config.yaml
arch: "resnext"
model: "sound classifier"
dataset: "acted Russian speech (Dusha)"
train_examples: 26041
n_mels: 64
hop_length: 320
input: "log_mel"
spec_augment: false
win_length: 400
targets: ["emotion"]
num_classes: 4
norm: "batchnorm"
activation: "relu"
drop_path: 0.2
depths: [2, 3, 4, 2]
kernel_size: 3
stem: "deep"
avg_pool_shortcut: false
widths: [192, 384, 768, 1536]
loss: "cross_entropy"
init: "kaiming_normal"
residual_init: "zero_last"
optimizer: "soap"
beta2: 0.99
lr: 0.002
beta1: 0.9
shampoo_beta: 0.99
eps: 1e-08
precondition_frequency: 25
max_precond_dim: 1024
merge_dims: true
one_sided: false
adamw_lr_other_params: 0.0013
gradient_centralization: true
steps: 8500
batch_size: 64
epochs: 20.9
lr_schedule: "cosine"
final_lr_fraction: 0.01
warmup_steps: 1700
weight_decay: 0.3
adamw_weight_decay_other_params: 0.05
Rows from block 7, named by matrix and row number. Rows with one number belong to one channel. Each number is 500 + 40 x the weight over its row's rms, rounded and kept within 0 to 999. All counts start at 0. Numbers have three digits each.
# convs1: grouped (8 groups) 3x3 conv (model.blocks.7.convs.1.weight, 384x48x3x3), inputs within the group 0-15, a 3x3 kernel for each
# convs2: expand pointwise conv (model.blocks.7.convs.2.weight, 768x384x1x1, transposed), outputs 0-127
convs1.231:458467528431500449478498471518477504449490516554549488490578476478486471508515506470509507453483456445477423535468418464503512462552548516443494517457489495453464578523505558548455531477484506496494498493517503483467486489519521522440517494599495519532424482477520512466477462425484492585554447502431500447539498513522486471472514473548480543510448574440493516475510542531505491581486466508434490434473581433524551503533494504567473
convs2.231:429517446519463558511477511563547491478534558562498593475427557474452555507475487547512507551463531456572516416537504497564499526482450428462543432526511489498452516474479538537484511464496471527496509539507377458516524489546440444506506508483570592545519478566481515490572531560527578579542539478481450505472453554475469508472535453487444552533565418472502472470460518519493516472444
convs1.232:500552567500421441515507477412486504558525488556601459498501445471481414459512538480458464534486485466534554490502453409433476496435539515473488530516537505495533417517528477537510472508466477511501512523456489511493488544585436417451509598524430545508466505455513520523522479557527507531406490501478546413463490484509504514574582493486489446504469539486548553431482530510435527495447504538490455479475465431494543443496528457484567
convs2.232:499500510570490507510444377523446432522462491516561392561489484504473460447475496466521485480563444499496517585550395493499454487495502426456516483468499477452530555536458471481476523424491534483559531472468482535493521527494456540558490417528524510426512464455467526519441422533536488535546501515468396520585472510430478444485569472495546512501491517536537487552508439381504487508536
convs1.233:427477541465476537509557484496474517545512490583477507459551471541429441514480532481504454478507500511563517441499478446535489522452480539504541508501467614487453501494488513533465419517542514540505531524504526466467492483519533504523544464459539482471495504510553512488569514560588499553462546465442468481485454551490481481436552458548421515537508594497539513548510512514486456444548424519496410501470440532566577464450537482495512
convs2.233:513582524483451537527506406500504439488481455459486505476469498447408473510463505454442481540512555513486473482556471518452505548465456542497485468504539480502444493462563503466518398522503535532494574512471453473511485464507527532483471410425460524480510494539564493506527470526450495507494502527474510476511475516538536586478519561515483524470520562521566557472460505575465503526486
convs1.234:489436501423467441501463560534477464593461505463481531416460531464461561536468460506520468467444462563530461472463579521517521472554481671475525577461479551532540467565491452558529498557579474516502489531488481521512450512556489566481507437465597448444560509517584449473538491555497454472452515500498464429509526496496493493480534484508485514481444508580534501466517507469500478516488492472518490485559517568483472565544509465465531
convs2.234:487439511547413518477531542475539494485535521485486542534520423553499487539436500542503505505506509463623532489540483573513475441570519563534517502481466566466413526530467530499531571484484511510448480488505502565582501561518448539516480513537507469572494439532492471512443468452499443499453514454476412547613468497538545441457489519533505513525575527476496544493458523496456524537475
convs1.235:472508458472457461581486531511473446455424544556561518514499459498445532444521517489483453526480557447516509427494517505522448551484484491473549507502485498456465507481493493514476492514438488444520524506473558507493513422458524484488507482525475463482471539596506491489469527525508472534564486446468511485482491564560510473544470507502501511470510438488505510499471506487513526517454474514485550460477518498491425584499484490499488
convs2.235:504505486487417518495535447482455514450516495490492530476464473473473500485422492470504527511487470465565485509485501526454488523506484476588517503455449588513481421500529561545467480535555517494548480484565504457474507511517538444531457540536531534529523492495432523517501500461445553439516507464500545452387511505545500488581392450505441560554507484442565518408518461538505461541517
convs1.236:494532560466514501482510541451545574505524427455490462521483561504483477530505476472465523458515491480470513540438559501502495501432430425523453423512506509454568549478480564417449463558464465513466546472526519537439526631467509445573467476467516497547478576467519489518519545543456489610565462518573474542507423485500516535567596434463468522517473509478563473522508470545539503470472541490517446509475524450430497500469439446529466
convs2.236:472489489522578590559495413475439579483497531520578539443499512520464468512464555451516577462501513494500531488483574469527408490503475561572517473482505454469499517541502446495489566514477554468486464484477505520477473506536507443448479526517539456472553484488492492485499515456477549512435470527355474555497517517467461438521485534502491556531484534460522564529521509484432461554554
convs1.237:534506538522520468451464530479484525491476502460503528534488469504434527530507499545489525566445517506520511430558483495491493533496502497474584444501481477465530482481510516524539526482473491490468527536486533453505458519496465539497464499483593497482483502458380529543585477561595561495426487484491532527510528532534472474486512483458476466541493504478454476587485470578492557422462473493505486481449526569523528493514476500505489
convs2.237:540515504423501523509498457540535509411478541551457531461441502456503478585539509498507507474554487590539487536537547524508501461563575552559497550493431519475447476537529532466518595550482482464486524542479509508539527553533525508536523465551465452503526561401537579525456548529566490521464489458445484470518462450486550530501533524441525533445466469543463460432548579493415505478534
convs1.238:470545455469474528550530420507479438551558433556463534461498529584542494453533523539500524473499458458474485468514492607498466550546453539452431450540572521481521491513554549555486506509496502555500482506521532489477545541476498515491510421540564499471501473467494442438446461542494462441427571667473485436556514489530529497490508456494432532473503477496462523596463463458508607447508506482481465573496487521430484538493428415530504
convs2.238:486550465508480479490538513489494535506545527459503616536496535518502490450547499500429550461436564396627502479480442491527491502491515509513429575539476503537551489516535507487520459479444487507503530467549566439507524451500468439488508494483439515495446467549525482531503578409536546530393496536470465451440478490445507500499519461474519523525541505451449494545423465547468544530536
convs1.239:554506517506438554474544499511534508518431575511542505485481477444486489447532515472479454452504453518449498456462548427588425439558505471539539520504533514466463525493457501497504471510490525506525527496463519495471514468476399478540529494490481467441501488594496493542470511553610465573557415528473477482493483484534433524528533619442511540503563490508565505498527543549440430476426559541479447495511463485520502490538492436547508
convs2.239:499509503577443485476549493457507515481487426543509455473471381570563480437532523451471491517477560467523503530499459503510501529493511411456504471487511485539432480517484482523482500491577487502562464496531507541505515467481512533509514505515456512536491487514562455501537447551484480466541481456473585605470525458548471489524463472454504450550429408374524480459485476489534532453572
convs1.240:479595580466410526435523497450474497514518585456498489514491502451540529449487479518505539451472519512444455549560515454498588479497478468501475558570533495488530557519498452505553565491530447534540497553415563547520431551536398505511463484557523463481504472509492532497496526458506464498573529547541508517523466512512515495568527509586497526429500483516545469530476503412435508558535471563478537501476493464475548469552524529534515
convs2.240:586561495512522550452466480457419531483516429472513416527478500508477441492404582548459510459515477458498465445512537460474466470503507500480463556506492458481490526461527473513503477502524426511498508565553561539493490536546486526493477513487542604542560534467495477518510473510521523497506481458485510483552522482471514462581508465477502524469447509439545478505431467479481486481541
convs1.241:500528500489510520576454537579437590520428564431480529541445465553477487469499457403603569452455557556472447487427535496529543501446475497570439544450441450510497496513492501504520453537455478446423580488467512578478511541522462474562485530471540558531476548445503457533462561514503518629516495525450524507461466505482596457540614573462478534550460446514547522529518464507455468479441487555439441502489474473538506511489521498496449
convs2.241:560526540542563547493547498476530541507529501587481495518591521520431508480456500533423555455507482528442462503548441403484496508546524481457485532457487512549534528461512462506455602510493465537491494559531473529425577437488451526498521514573518508492592520514600526588577518530449493502447480420432427458514509496463416388528520521513475514524541517457526487524472513501516531495541
convs1.242:516483533486477493583591534580441491445477515483478477469389545423491492542463467539448421588485506574524502502526504516490531524562422529560472503433520463458474496448484518438484525477518519484472535487493485460516510460518482477441534425455490455555416478495528528500499493524512510535486530482576498476522542466531489490504388534495540492525551546438479519607536484617546448470534443492542438554553409492486490552504451521535481
convs2.242:518513513485498483530480499439483494563504382585523528526484516487430480497451516530521521474512566484491559506588524478462456496460511518464511425480547522477540401472498460510500520513508516521384460458562514453505412494484481461513489490555506512635503464553467492439439421511563518525511587517520498490533512509478504489516538565539586468460453506589513500504481486524568447512485
convs1.243:423467531537555482548474570583463510498480509505488510548524420470438530520426488482518433464478424417476537533539483499495532482477498508469442495465548563553518480483535518449538416504546460439557497463524546559465538558483477467501448491500501423482468455488526556528494464431481526484467520536541531446555462482485441509495453410501524448492548554492418496504472441495566541516436548455508516473531525475563466427467506432516467
convs2.243:496479520484539484529494481447518506490453544512513541514492461464465592545474522493484449474481464467491503458487441537424509443460431492496512512511517475496531504469447562591446452547484475503534588469507466447503509488523483461520475511551498486428547455519542417497473480483469487483510500510480483402408501538494442446493475429481545590516488450572561513501522466506519518522492
convs1.244:490427486436498508535585544420513481575582490513493481406429548506509511510545519495477556509465448493514471524507477507441487479473503450532477517517488570511493532582487527445463485446484468418460511462543515486542513497550550502532586520424541521483554481465469442471521542582497529449433506473567448517467526510477548470514524470489502554488533444481489527574542425452422503347440534539510564503563581549505469426470526505527504
convs2.244:490482532480436439461533554535547520473493448429418489581504524468538489504488547514414512481478478449500515554498533467491492512573462427470500539467480492484451482521517455469543487502557523497489548497530437471467571534504583559551463502427487548544481518575564516461508502447476531508534477482566566504510498564567514460489527543494468520535539499490431505525508536477491469495445
convs1.245:626575513511479468483462474517471501557511483531471472513429475586532532501507581517593474440484550511463514514492523480527602499487426555476497528448468460502509463533477488536590505459524519443490469546527569561467559492460585529533492472468453524486477462484542582520566528514511451541477593475470567452541508497527480493519497427443502441522511479592566519467531531476468478569504511598537531477537459558440488570514493554500424
convs2.245:450494508453472377622476476512532521469495506450452508516459460557529515515547517498526409556582540552483588473534449481485556527528460469494468526542516501570492509492548490487473512459479397501525488533494457502535510525534501477548499530523429492434482538549507547568447490503399442402551529478536462475534556485532509477453492483517486481475512413515495521528491485513479555499530
convs1.246:544485482483486521528456491433429516464525567488522568517550529459493576530593610467508632499591538425414502484476435503502473530507487477459523552480560548487516495568483491459447446500530519512441544462486508489537485524537505488515474535498520504536529506513532532460467519520529534505497462546462488592456475521445458568445491571461491506529476490441406489513511610448448443440436484425512590481575521461543494476518534444460495
convs2.246:560457517505503474519541527558505553470542476520562459537515448520530517527508585526503450527442477464476556519540500426470600452460571468524510497502566503521490534495461504443448543448488507528501573585521486521510483467465452557481488509529469523516504507514446513522460507499497454549587539507531553484498547480482518519487508473445493486451484521486529443441507535417549470475482
convs1.247:435512566497514408524487418526553553523475500460516478512494547464557570502463491567507462516462501471450482530481538520483453433488485620534510508473519488567574531509444519463482540508563501439472527513554530547507593545542475458474540544477495539448461605457502587500564517466537511490530468460541553521465534551503460490558521512535571503515515553435430549462498509527518500519488502473501508461485454535450494516552601515540501
convs2.247:492499469413554517533463450574524487507470480532494506479546541493446533547518470490504562525483498421561493482429518559488536427501456485494472504473535454561522475482474570534529525471484539568466504468531584507458484567545520471514529561471464523512440517489499504504526451498533502518490528432432475443474486492558471468487486510451486522511659506507419375462516455466501582552496
convs1.248:546434501551518474533520462525512540501505457562442406530451487558497513490513529417550501437480492487472502500479551450586453510522498507461558483391561423491518426464439534452545509534554485530522465492487541496536555557552520487488479450442486512437490529444554506491516509533469492496541523485494569509498473508536497516495444421480534485519494515454572491411494484552478497444499530445520492488473507481516456512513460548458562
convs2.248:391479546492525531538508535536492532479508499522436535461527457522510511527499530504459523501541479494526470510498489517434450538463403482465494522444553491550479484543528452476482524507555562497501516467408538432535512527441472459452465535532430544493464480426440524496563476454434513523482523537476494518496432443485529475521481562492520465436508477558460510527502530528460540513498
convs1.249:466494482521492523536537413532524516459464408528488439554504544580508468445480526439494531502515497546475526516530412486451413472530444536553469508453463503475574473432500556450459489508507537461516444506529456530519490513415509558559483466522462452495535436512499527423464510490557523542452472429502520515483520469524474561533411584443496595476527493504442522527513458570524437525507488497489452518502404520542510523521551524487548
convs2.249:511431456493552496450510399501463505507551525502551491425502448568534512475422562518461527465552552467425544436434557520530515483467453502560495614514550453487468505477555581547558556462440544445478483496501510591516474474545509499467475460525557522530500459494463556512486541526584509490564494498515488498476490503501491421514513507516466499567490524443539487527447514532494512556495
convs1.250:542549457496481496444453536608503547491496495517558445500490541405458489440551480535465502505476397447432546575514478557518496560504496507496522495446475502556482504501413554448508523486540470489466463530465456478520453505492486486468469514468484583505497452498487529468470560490537536540495459465516463480516462427461541520420500527472427471488523445509484465495496449518565506568533513462508521430603473513498410551442503517451593
convs2.250:464494479567530543463457547489464496498552563543538459509400529570514469500489446498476509536461466567518511459510509478482505494473398504489535448483471519522516494495462502469531532544505485506504483483504514425509490452471585467547565496463535442498468451541579509456440458404499465571565462558450564474516478456517498479455450462477485511481504527526568487506487474444523475507545
convs1.251:491588517550518460525527537510437545456479473524454510539590467498474515537494432447452427410387506479502491518499528500525430506498501611446524482544573496525562439492492465467520456490521481452476512475488532471589521572440456506440513425497538523517508442520523512496487536510513512505498558470536485460502481514511501492520447424514496517483502486551520502457538449465520464568522408519558359432430602518480492432503514502502423
convs2.251:456492436522520448519516487511470564506447530554420529534517486444481473455487497478458449522549576442553508558515512477458454449535499509473494500546455566469499525508499463536561493475486466513487510519454543502504478509500508484508529502462459544528518517521456445541461491495521472483481535513500530532580480504535539532457493571560516505517415446424518451459488476510518481514572
convs1.252:462489463430452504507445574420513470585454469488468534507471445519548434528511486563532560644598536536555546530456467499510578476483450509475485457517455514530465519457511470541492478541425470551479472479544515521424519448435554445511556539442503467483502534457502508593447470536534424538521490544583466535594505553473514515502504474459535476439547551446517548492462551444500591563548475447491435530503550539553485460503538436512465
convs2.252:463467508543493544487465505504421567501456539557493512457492536564507505454561523531498493468417509460481497564542495496489488528542439504504515479509532463473515454446557496446488537508500479508589536495488493536507515489523476487559522528470513542471536489452503467518470506502549463437487513555482501502522537586488523500470553463562489477368475482507606462517595489552479453459480
convs1.253:475453516506497531508481538466505430493478480556521553518432462436454455557661625468442510499495501404456449476469499509499515534535512519448529492480417512516508446512519454522471498491541467511492466455483450509552439414416559518457533511540561501530554509452463515446506483493510494533539442516466515492483473482451535496461510569496459529487506486473467506582414470553491387509440514516488444552579444429508526511513483481469539
convs2.253:566452483459517468521559454507478547434511521478487527438488505578495553567489437523448455437484625514447461510529462460547519532458526484456535503472453514392485478519515504504548457509515547541453546545457447465452509482481589456472405493577480475484438502493497481455474498546543532562551523492464568593526589540553550496525503506464464514598464484545455478442551490417478591468530
convs1.254:529529487527514485521441525454498478468432514575488536586500461527465494444507487567521404617476489542429457509493533509429504526501508502433456496503527511532439497492534542518546443465497494534470564444481495455539540527498430494409513528488462467486543523411467494501466503496575475493519507559513550494471535483552525489543458454510486419452536448542442471498502479516469504480519527545463469522498479527514490492516497455511510
convs2.254:510518510479477505497501477446433511598530554591498457505525505512477468441407501416564421509606555521474453498502532424443469510455496540496438496520480496474521477603590447471478385494575447536502497475551531536444428507501391519559483537492518470512433503438462504553452455566456464576507467570428435531413474440514526461548499547527582482495559482448530497487476428506549552442430
convs1.255:511515556431534555448507469526497622490506510479575460436597559449512484415407498415460538479493516540476465461463510526498504539558490502576490505495510493536478504484552455434481471537456597559519515446482523535444569586543485490471526486446579589536535496423501453525509472523508515522493489509494482500467562540524509493617546495513507498461473530520509479511460457525554622521520500519478443533577482551441522529538499529528570
convs2.255:466508442465466458480481490446546462518488474512509563562472513490502494548464502588491499465503476475522505459492533561482454415539561478489540516462482518421498496506606531487555567536498497489515520471435367524503444496468450523477502506495505521489548537463511453508561554467541450515539560554535495562495453607448581438522479512509528433500435554480505478489467562490524469546557
convs1.256:476571499537463486427522512511527474506528482526495473480510523567472432527538478573524512429494493373511606538545475539444532452489518452457571446478555527489488518532494494562453536504528485471556429504474453506484541548448414495515445417556474516482510436541491524604519501482564483479488459500520494479504508499434497475448486561490481544470553551567507478474493528483471503487458511495474510498562557484480517467519507469442547
convs2.256:505441497478489523444509488552494475509493528497525490481450470504470511480487560556506512434502534448495568523491525532546517513421523474471516494436495523521497570511503443519528469541448488517554484415541538437554482503499479530537521465461438499431504537505456488481439492470475459473525548509562447472504583531537478555516497518436570566580519540524507493417503544526460441540531
convs1.257:531502393504502489469518598569503555475543580523534542532488641553535574438507474450488574520520460416493569484511467494519496510495441471517458521532497501457533455532487454511471479522516517466540559502523511450496527413515502556477448534582478490467531515525549549526459467463496485514543426582556496472538497540446477556465482544529491523479496509456437467471562503564529530548497474521607447506519539491598409575540478514548517
convs2.257:442459493549459439470450468456563565472457526564486447543493531486567537469419430547478438532422486403561400572556469480489471470447410504519558468482508468532533540515509444533423499508454447510473514482467463513501545526481492511477462515432442513488500465553431488482533488530583485496436466484482468508477424509490482538515490444517496461514492577471492436532547493428481451476419
convs1.258:534452526592464488537473499526497461492407507443498496498502485518455540500550458480446486505508459464455458457492516501533527527546487506492551555567556534468520522490458469502497511441508457487551440541476512499512504544506584520549539485484494535529465483482440495470534489440600479538487492475555399470513482457440461527490524474498432463475497449483499473547446501530410413522490546526446489537531528450548487522498481501506479
convs2.258:594495550499489466474487496518525549492492543576547434499472434548576476575522529432488490515535508488507492574524531439538547492444449490519519468496521564516481569538396505544540482555552500594512515508471484525511448531492508444513478530461584487517491456444547503441544543479473507510570400473483513490503499513463533546454513568583509439504535535545535543450556472533554527522458
convs1.259:495471462522478483558533461489415489510492462527505532479540428476419541552554577547553552541459539425496453506509537406441501509544448507518521509549537447447573589499516471522529437505500559532519549475460510412544536539512513498466551537470596491457533502520520484534506467502469482467498479539556579515484519474466478519517517477520513487483436522491493449563518464484461514482571404402632491507485489566562469452541455481479427
convs2.259:474462439578505546456506563516539473452487503527432518420495406483534530506495539553485440509506581439449539430508547527521471504514475501447531536516482520517507520496536572542518563453524546496521423490524464504386523613513494451555484562508485539500523462532487463500499497453492562493540445515540554494507584532523449497532447497481513540421469477551438472473537474507493461471524
convs1.260:489489536505519552527443429563407501549492484521490554482526564518470571466403513428447475444512454515478492458434425510512523547486488552500508545426489456517550491508459482457528499525491442537490532485472489518521516486587514503492544495502523497471462480501503439499472503507519527585578498434579521455550509409482540538428550507480459539489531512484451570491514471510533438539513540515556476595427509558469434530431518484516523
convs2.260:526459503503454563454457513481513525520544526494588497519549511522480504449531446568457509479572511479550508521508443512541433502550599426516570452496505503518547416448539516523484547475458470499443472473496552536443509566541454437553521537494478488438538507497465449458484503504478472476562504445500397470452435500502484483414409534483448457446561474470490526593477481477451513547527
convs1.261:512608461497441450547516461450560547531463568502485473558542449534440532451477514570490406526530447465535573504512528467480524430497499461554508517560449539404420545475497545483473494488540484515462492513597583572452530487462568496475519530509492492441510467439574460507507545490501496549473523537523518532525512488482517580461472433507519459526556466524488498465492464594566446563471539447514445481463437499483448478541479575547472
convs2.261:517479431581443492497527537476494529444469479524509514468484565519499479527465510462507448483514558554483395457525480503511490558434518497499524429527515497409512548533501562545500444445514526497510492508486513549465494519505497534563461445503534443498489469536578466487519477524476455511537523517467535507562470576525454516511451557525571499459535526474462484417513487469368540509528
convs1.262:515483545507550492462481494494554557526509491513475495496497590445543627485488501509525524470446506515425448530488542516531502405581547528491480427529478454418558446481459534504431540550499407532496507442560600508547449486497435504485475521549448533544525484481538473473535461520586520436492526612482554461501519469497465466494463550576505548413480536483461523541530513462532466487559539504509507419522457407486492530533462538463528
convs2.262:538507491403519489452482517468526412504536486488508466500547521422508529544509518485518556474514516493511502546498534510488507496500501550503461488579492518550493526496503443470467481561522520556554528479491458465422522479520499543522496448470540448530486531509490495489566511531518463467458544521514509482463487529416586504463521539488510467522468475547434574522519535408546516455517
convs1.263:512515488463496511536557479484471470513529476423562497487532484468530628403390443459477377478463459638637555450480538541480504514460542525527473492531566465531516486455514434484531519492499464491532502573555507447449459413527521463534554480480520471497490518531524500494516492505499537590498538553463464507464499462536590553493480489455459532559434460520452489409484551541511434481488431506514446493473468457498553469511440539501432
convs2.263:597543464434481428499569520559536502471518457488473470458521526426503548485455519426469532527533454500536570490462550504502498523513476507526455538461546466494587556506506476537473481484482484541437432578556599507551557454571514466523478529575441539556519514501516453414476470537507522525498463556500596442588491441480510584509400478518551486502439591565534508486487531534517486459514
convs1.264:519430497526542542455494513537480499484545474525512496540556553618463549553496496566472387420460512431475497511461546506550509448505519584484468496545496491551492452474551465448499537481443542501479379449509448491515482409456561455502527552471499496494430515500536522552529472539533480559484512464443526473484452466472474458374456425486431545608459494444498474472439511481513531525452507512473446549532449486452478522481541523512485
convs2.264:522464513468485501540469476454505571513481508543484525519520448503463446483570475486457514478493450559453533423401470522477410500451456499471425522495495474544504465506531549452426486518463578494514528505493497525541518446459528506507437563536521551452520500502488478460528600447420561405546460511483523526570461551538499546527437584482519494510534517474467558456493479531524502522482
convs1.265:523366566475477514503485472468581442475520529437523473519570481525567540497515495526509445438522503568458474510499523532480435559546464437442529510452515482539483523457461515508517477573476472459474580522560534509566429502523479453577476503558534507506419510549455493506524528470433488543442455511463531479534456456522461474533518455483446485510525526459421492458446500424474530508515484429469512484592602496532503505478525504508548
convs2.265:473495460472515527556535537525507508525590511494499458454520376453499466553506488473456461534466495443602534403575565559511393512480525502591553553544510525440573583498507538480492500545503525537427499588555531506501516472480459427421491502452466497515472474514473547551504495541516502546552495484495491433490420520448568512516449480455484536483486466545478447473474527557455463461508
convs1.266:475508507570478498403451587504543532412452530481511501516583541568533409398462477590408448604540442534478447462520542476481537473495478443479499519500498479542480556475470489460497465438492554515522504557452459466503485519463496476435524530483445513530572454493530501530498502503535467445483528493532503464468464547554491500469458544564562482528534516551447456563482480454500457523558447450527559477522506544448490432442512481486515
convs2.266:506538473548488554516468466508470553471484482505555427534540549495507513521460491496496488549471511538487457516491520489431471488433427475455503551529507467524534595507454597514451444482488488433499464480500561518526468618509461487447565514452482595473494504480464442498542522512486495519465536590504568476466490445550449547512442499484468551443477425481432499491495436588429457504541
convs1.267:558549504474523482532564443453619482544490483467513507492526519539482537567440476537454430594492445582521487445486482423468541451566509493464450475521519485452578548515427476558509527486467447516526520539530522414529541559450560491452541555476502536471504499452493454517531590439575524478497527425520517555531490455459535469468534432580490464527481485527586419550484412572475444529550486485505458567508441496516503470552473533466461
convs2.267:511492526545492505550446541582537506500438487547631531494480510445531568385470584448527518451477570452420578495567591511473539578487459510538529540463537489482529519451568448527480524455518596535540469476483499618487518492532469460531540488488535478530538510420565518449530491515518417462529464531482560487496532450565464557507525529505586514538499505480497545504565523522522527474518
convs1.268:474479540477534512486480524493446465565497466494530463530434467476493520507526452471516551491536511436503559468490464511528470462465586535531421541535434534490501448507505488486548420514497475475523505455525404501580493560529552501479520445432541485555535500486496505471457491512429458523538548457486528480494495555512437477511570547512468614472514436484575540484487518445511483487471474512475502527537506525582493463486530449520431
convs2.268:542504521425560597529509539491534496530397513549442521483541549533487470578542490541498519485490501526536511508455526472502533448468465587486483520501534462505457610452458476520519554485441492511539507499475471526490446495461543512513476517407495592457468544508548591420491449497481435456562500500503452426500534527496566516484492505460512579470489481458541476492533482467504527508550
convs1.269:530495524521448446475521570522521469515570491547453517473531470493591488545450505569571499488457520403434488482487566440558506475494558457553513528505440515479416548489509420536532407460556451465509483415558486477497485541470499531467500466533517497503500522476479483499534560499567429507537546541476526450462465514503476465531568474488468527448509489576539412494486500519580529553472401496498523558575473496454538482475463452486504
convs2.269:557483534517519488496589474462481481537472501493450493448503455537558493566464525461472467444453514502539465546536495523577504494474523471515455549409493487472474519489498503583443473505526513500471581492550478552450517459459512447519609463475558475496538510411478532465496482482521513485513487566564472497451551533485527521522500604501517536477538516531508470475510553504484508465571
convs1.270:467493513562487557544493462526466475484548569498597517579470482427526551542592503436569600486493474531499440465464574494506525502483475528502555487561487524464536427491529482479525484473455536502448504487511557501455509485524517477493521498511540457533552498528444458409473553505498499529522502486480483537486472467541499481567525478602457451508477490491614519499448507466459485504462563485494474520487512549576560540478446518486465
convs2.270:493501526527510474534533573377498521468564538543464521498487451485532480484470494447454488488524503499496538547520526460530451422518564419512467555512480536452497465514456523463557461498531422490490574539495511513527538553557488478472451495534514431526440467550490441519526567421521520588469517435455517508508475494554539513456559512546508506494582579460542518549501538521487509388485
convs1.271:504531473448492493437524481561508464525555404543528464464471512466445493458481495524500493508509475546491536532507516561561440421501504511526519486516491484410512397502501584481411524511490486463530447447533434491474522431529507463505504550518481475478483518458543458483520505486436498520530505489490485493493455471523553528449436481459510445507453542518550517447456522487504562528557580494499525522540501479388485467502472476461477
convs2.271:428522488495544507519523549575500530528531546417519429490536416441531481439563506472551520507446516556540518478498504465462524508514535550461460433488509526470578411488539516455474534482425524494595443503495530465471458489462543483536435512432494497491470497603538537496512497463482510522512591577531548529502501540515509539487492471569450445518556448415469488488491500516522448432537
convs1.272:517563536464469463456433482484472432518487541508497519515617478517520539387439434531560489476504534592588585505514452444531478489495474517549477473454482518522475509491546448532470524486477458484544438502469553489512466531453570504481568511532428477468496485489496469479492595519453493488510502502480492443503533539518487468447514542498483565484538499479511447455484497497600488527538514486429516390516579521472529498497558505553511
convs2.272:533447477433530532409501496482476524546563455520501476558485507465467522543504478456502562460537491544468575463500519462447514462445529448525500550592536511485559452517562412564518563522507543480512511561423465560453538421486538483527477485493518528545480469463449465546477485581468459511514539472551469533484475453469507523457432496544500470510502502487522468533522502480421469458398
convs1.273:442519471486528419534487554448516573463501563461504528425457527514479499451465526543483430547525469442545488485482529577490601540462479529541541537496456474532555521516468595516493479538477483491493440507465476437523541552460503494489565510506492493475527508548478529480552510465483491513513503469545504506536457461512552514439531467491510521479505462502459425582476469447508608553494480493512520468366537476519465485584520410566470
convs2.273:412522493495483546504428480508473518526510567516511529501512496507524470612506483516459492434471504498501540502491503531507480543460468462500495490579492521534510430431560534477470532499506541530499538433494500525474476498551584564516533558487500558540495458499574502470556476533558494481498430557508488505500481452492507564483562444516496497503433424566475505410489516521519459518568
convs1.274:475482478499447499523470589610493456526452518491475516456542581493562486464491506452464523490443524426546509485541520515517463523533509468467506563504455575508529549534528565515471479493501567509470463521578500562446478560486525490504513442498491494520542513468537490511491440502504537488500549482475475490459475533470474555465489465453533465546581501461450559443527460447496470504488512415460421449482493572512427450547585437434560
convs2.274:517534478437503532495508515575541603446466462524590444481528525528513540575484432539502485449490544508520469428484501514583468418449501434467462490527537483502533393487506514458509530596483447504511492530486488530526500544446553532548477510427571532522491566494501477449497493509510560511492493478546470506551477517509501501533466591433517524491582487473423478504491473539466524465495
convs1.275:444449525511498442467477439513526490470522556545481525462513490518572544512527474564566498506529570372484529455474503443511544490529443506545461549529474451479536559518467471447558481468478494470514514531500587509475365515523502534489452553530414514451429517509506504504493439487478509514479476465458494481536552487489447569530518481502472475509472477476491533548560523454475504461522515518629451423421497494562501499518451476477521
convs2.275:516468543535442514555477548473557529500479490466525544505500481466484571528546514506527490554449543521476503482596447502489565494497453543503531462506464474515515437514467445471555512479529506470516445502517492498478502502549492548465419548485559554558458531490495510471518557402507535525541511535482461526551511469537523516579425508471470524529431505514512487475600453485561460533547
convs1.276:472426576529477509523547516574447482445571522443464508505571516461551575454496477520448472528543495508605590468475501478494444451508506557505495483411512508463535479500456528559524515451527471539530461438513503500603494474546431564565453470479442441496516501473402485585476457460525561572479533506496504428478485504478459529488490512506534481526549517476378456497515471583445519503487478466436535482427507474453545460526476544604521
convs2.276:540505513476544510475560510510524512525480533432463491487446524464541485496507477511504563447492495470509481461522498568572551501477495503476425504441534494435492464532483452500456490526511504455446476542539551530558501480539438439460537479535430458530460531481481513534505490518466467491495488450518558469531443483547438487487476417478543575535552530583528555409452553564469554544510
convs1.277:471463506542490497492507487437497556526498521393438540481531534509517453495452388521485535546545592523488598470512465548466506483436486528545560537442498491573504508527418490503536470501537455511500480516483496505533491533533526510538475490489477479502493501478493553558436494511561478460553483507469475512547544462527460555511517476413482475438596519442434466451500466487582536538465507493407430398500514526436483434533470487540516
convs2.277:477462465464451471487554501500517566578571477479521551509499537485571496605442504491561486533476528510516523513607494488485512546506494480508562487496514514536557400440535501480532482519461564476479497446513485424503503477484515532559533473446502511514488433548520392469432538484512499503493474477509477520516551566377471508475501478443460500496417538477513510499485498473545521555538
convs1.278:448508466544495521456495557484466484494497530563547555464451479541530473600534532520499461454464477453469454508502469529531481493522584494594547461497533523465551476535530480476466506506456507573515550457509572513438453505543505507438496560542497483547524503464456474449488514481479577450493521523476443508483505528492449521477443475524501457525455465422526502562522569447427460471480496497452548565469558441498482493578493478420440
convs2.278:487467514450460539518441387518509529475392458469548459576455461449540498480575430492504548511476473533461499471576451445463545542478517531534524547469441503541453453563446448500495493521508469475569477523466446529524500463457527505524462439490487495511470581543448534484483602510486540480467483490470497536472578560491548569521487505477537555522511418403513476561522487534507511481505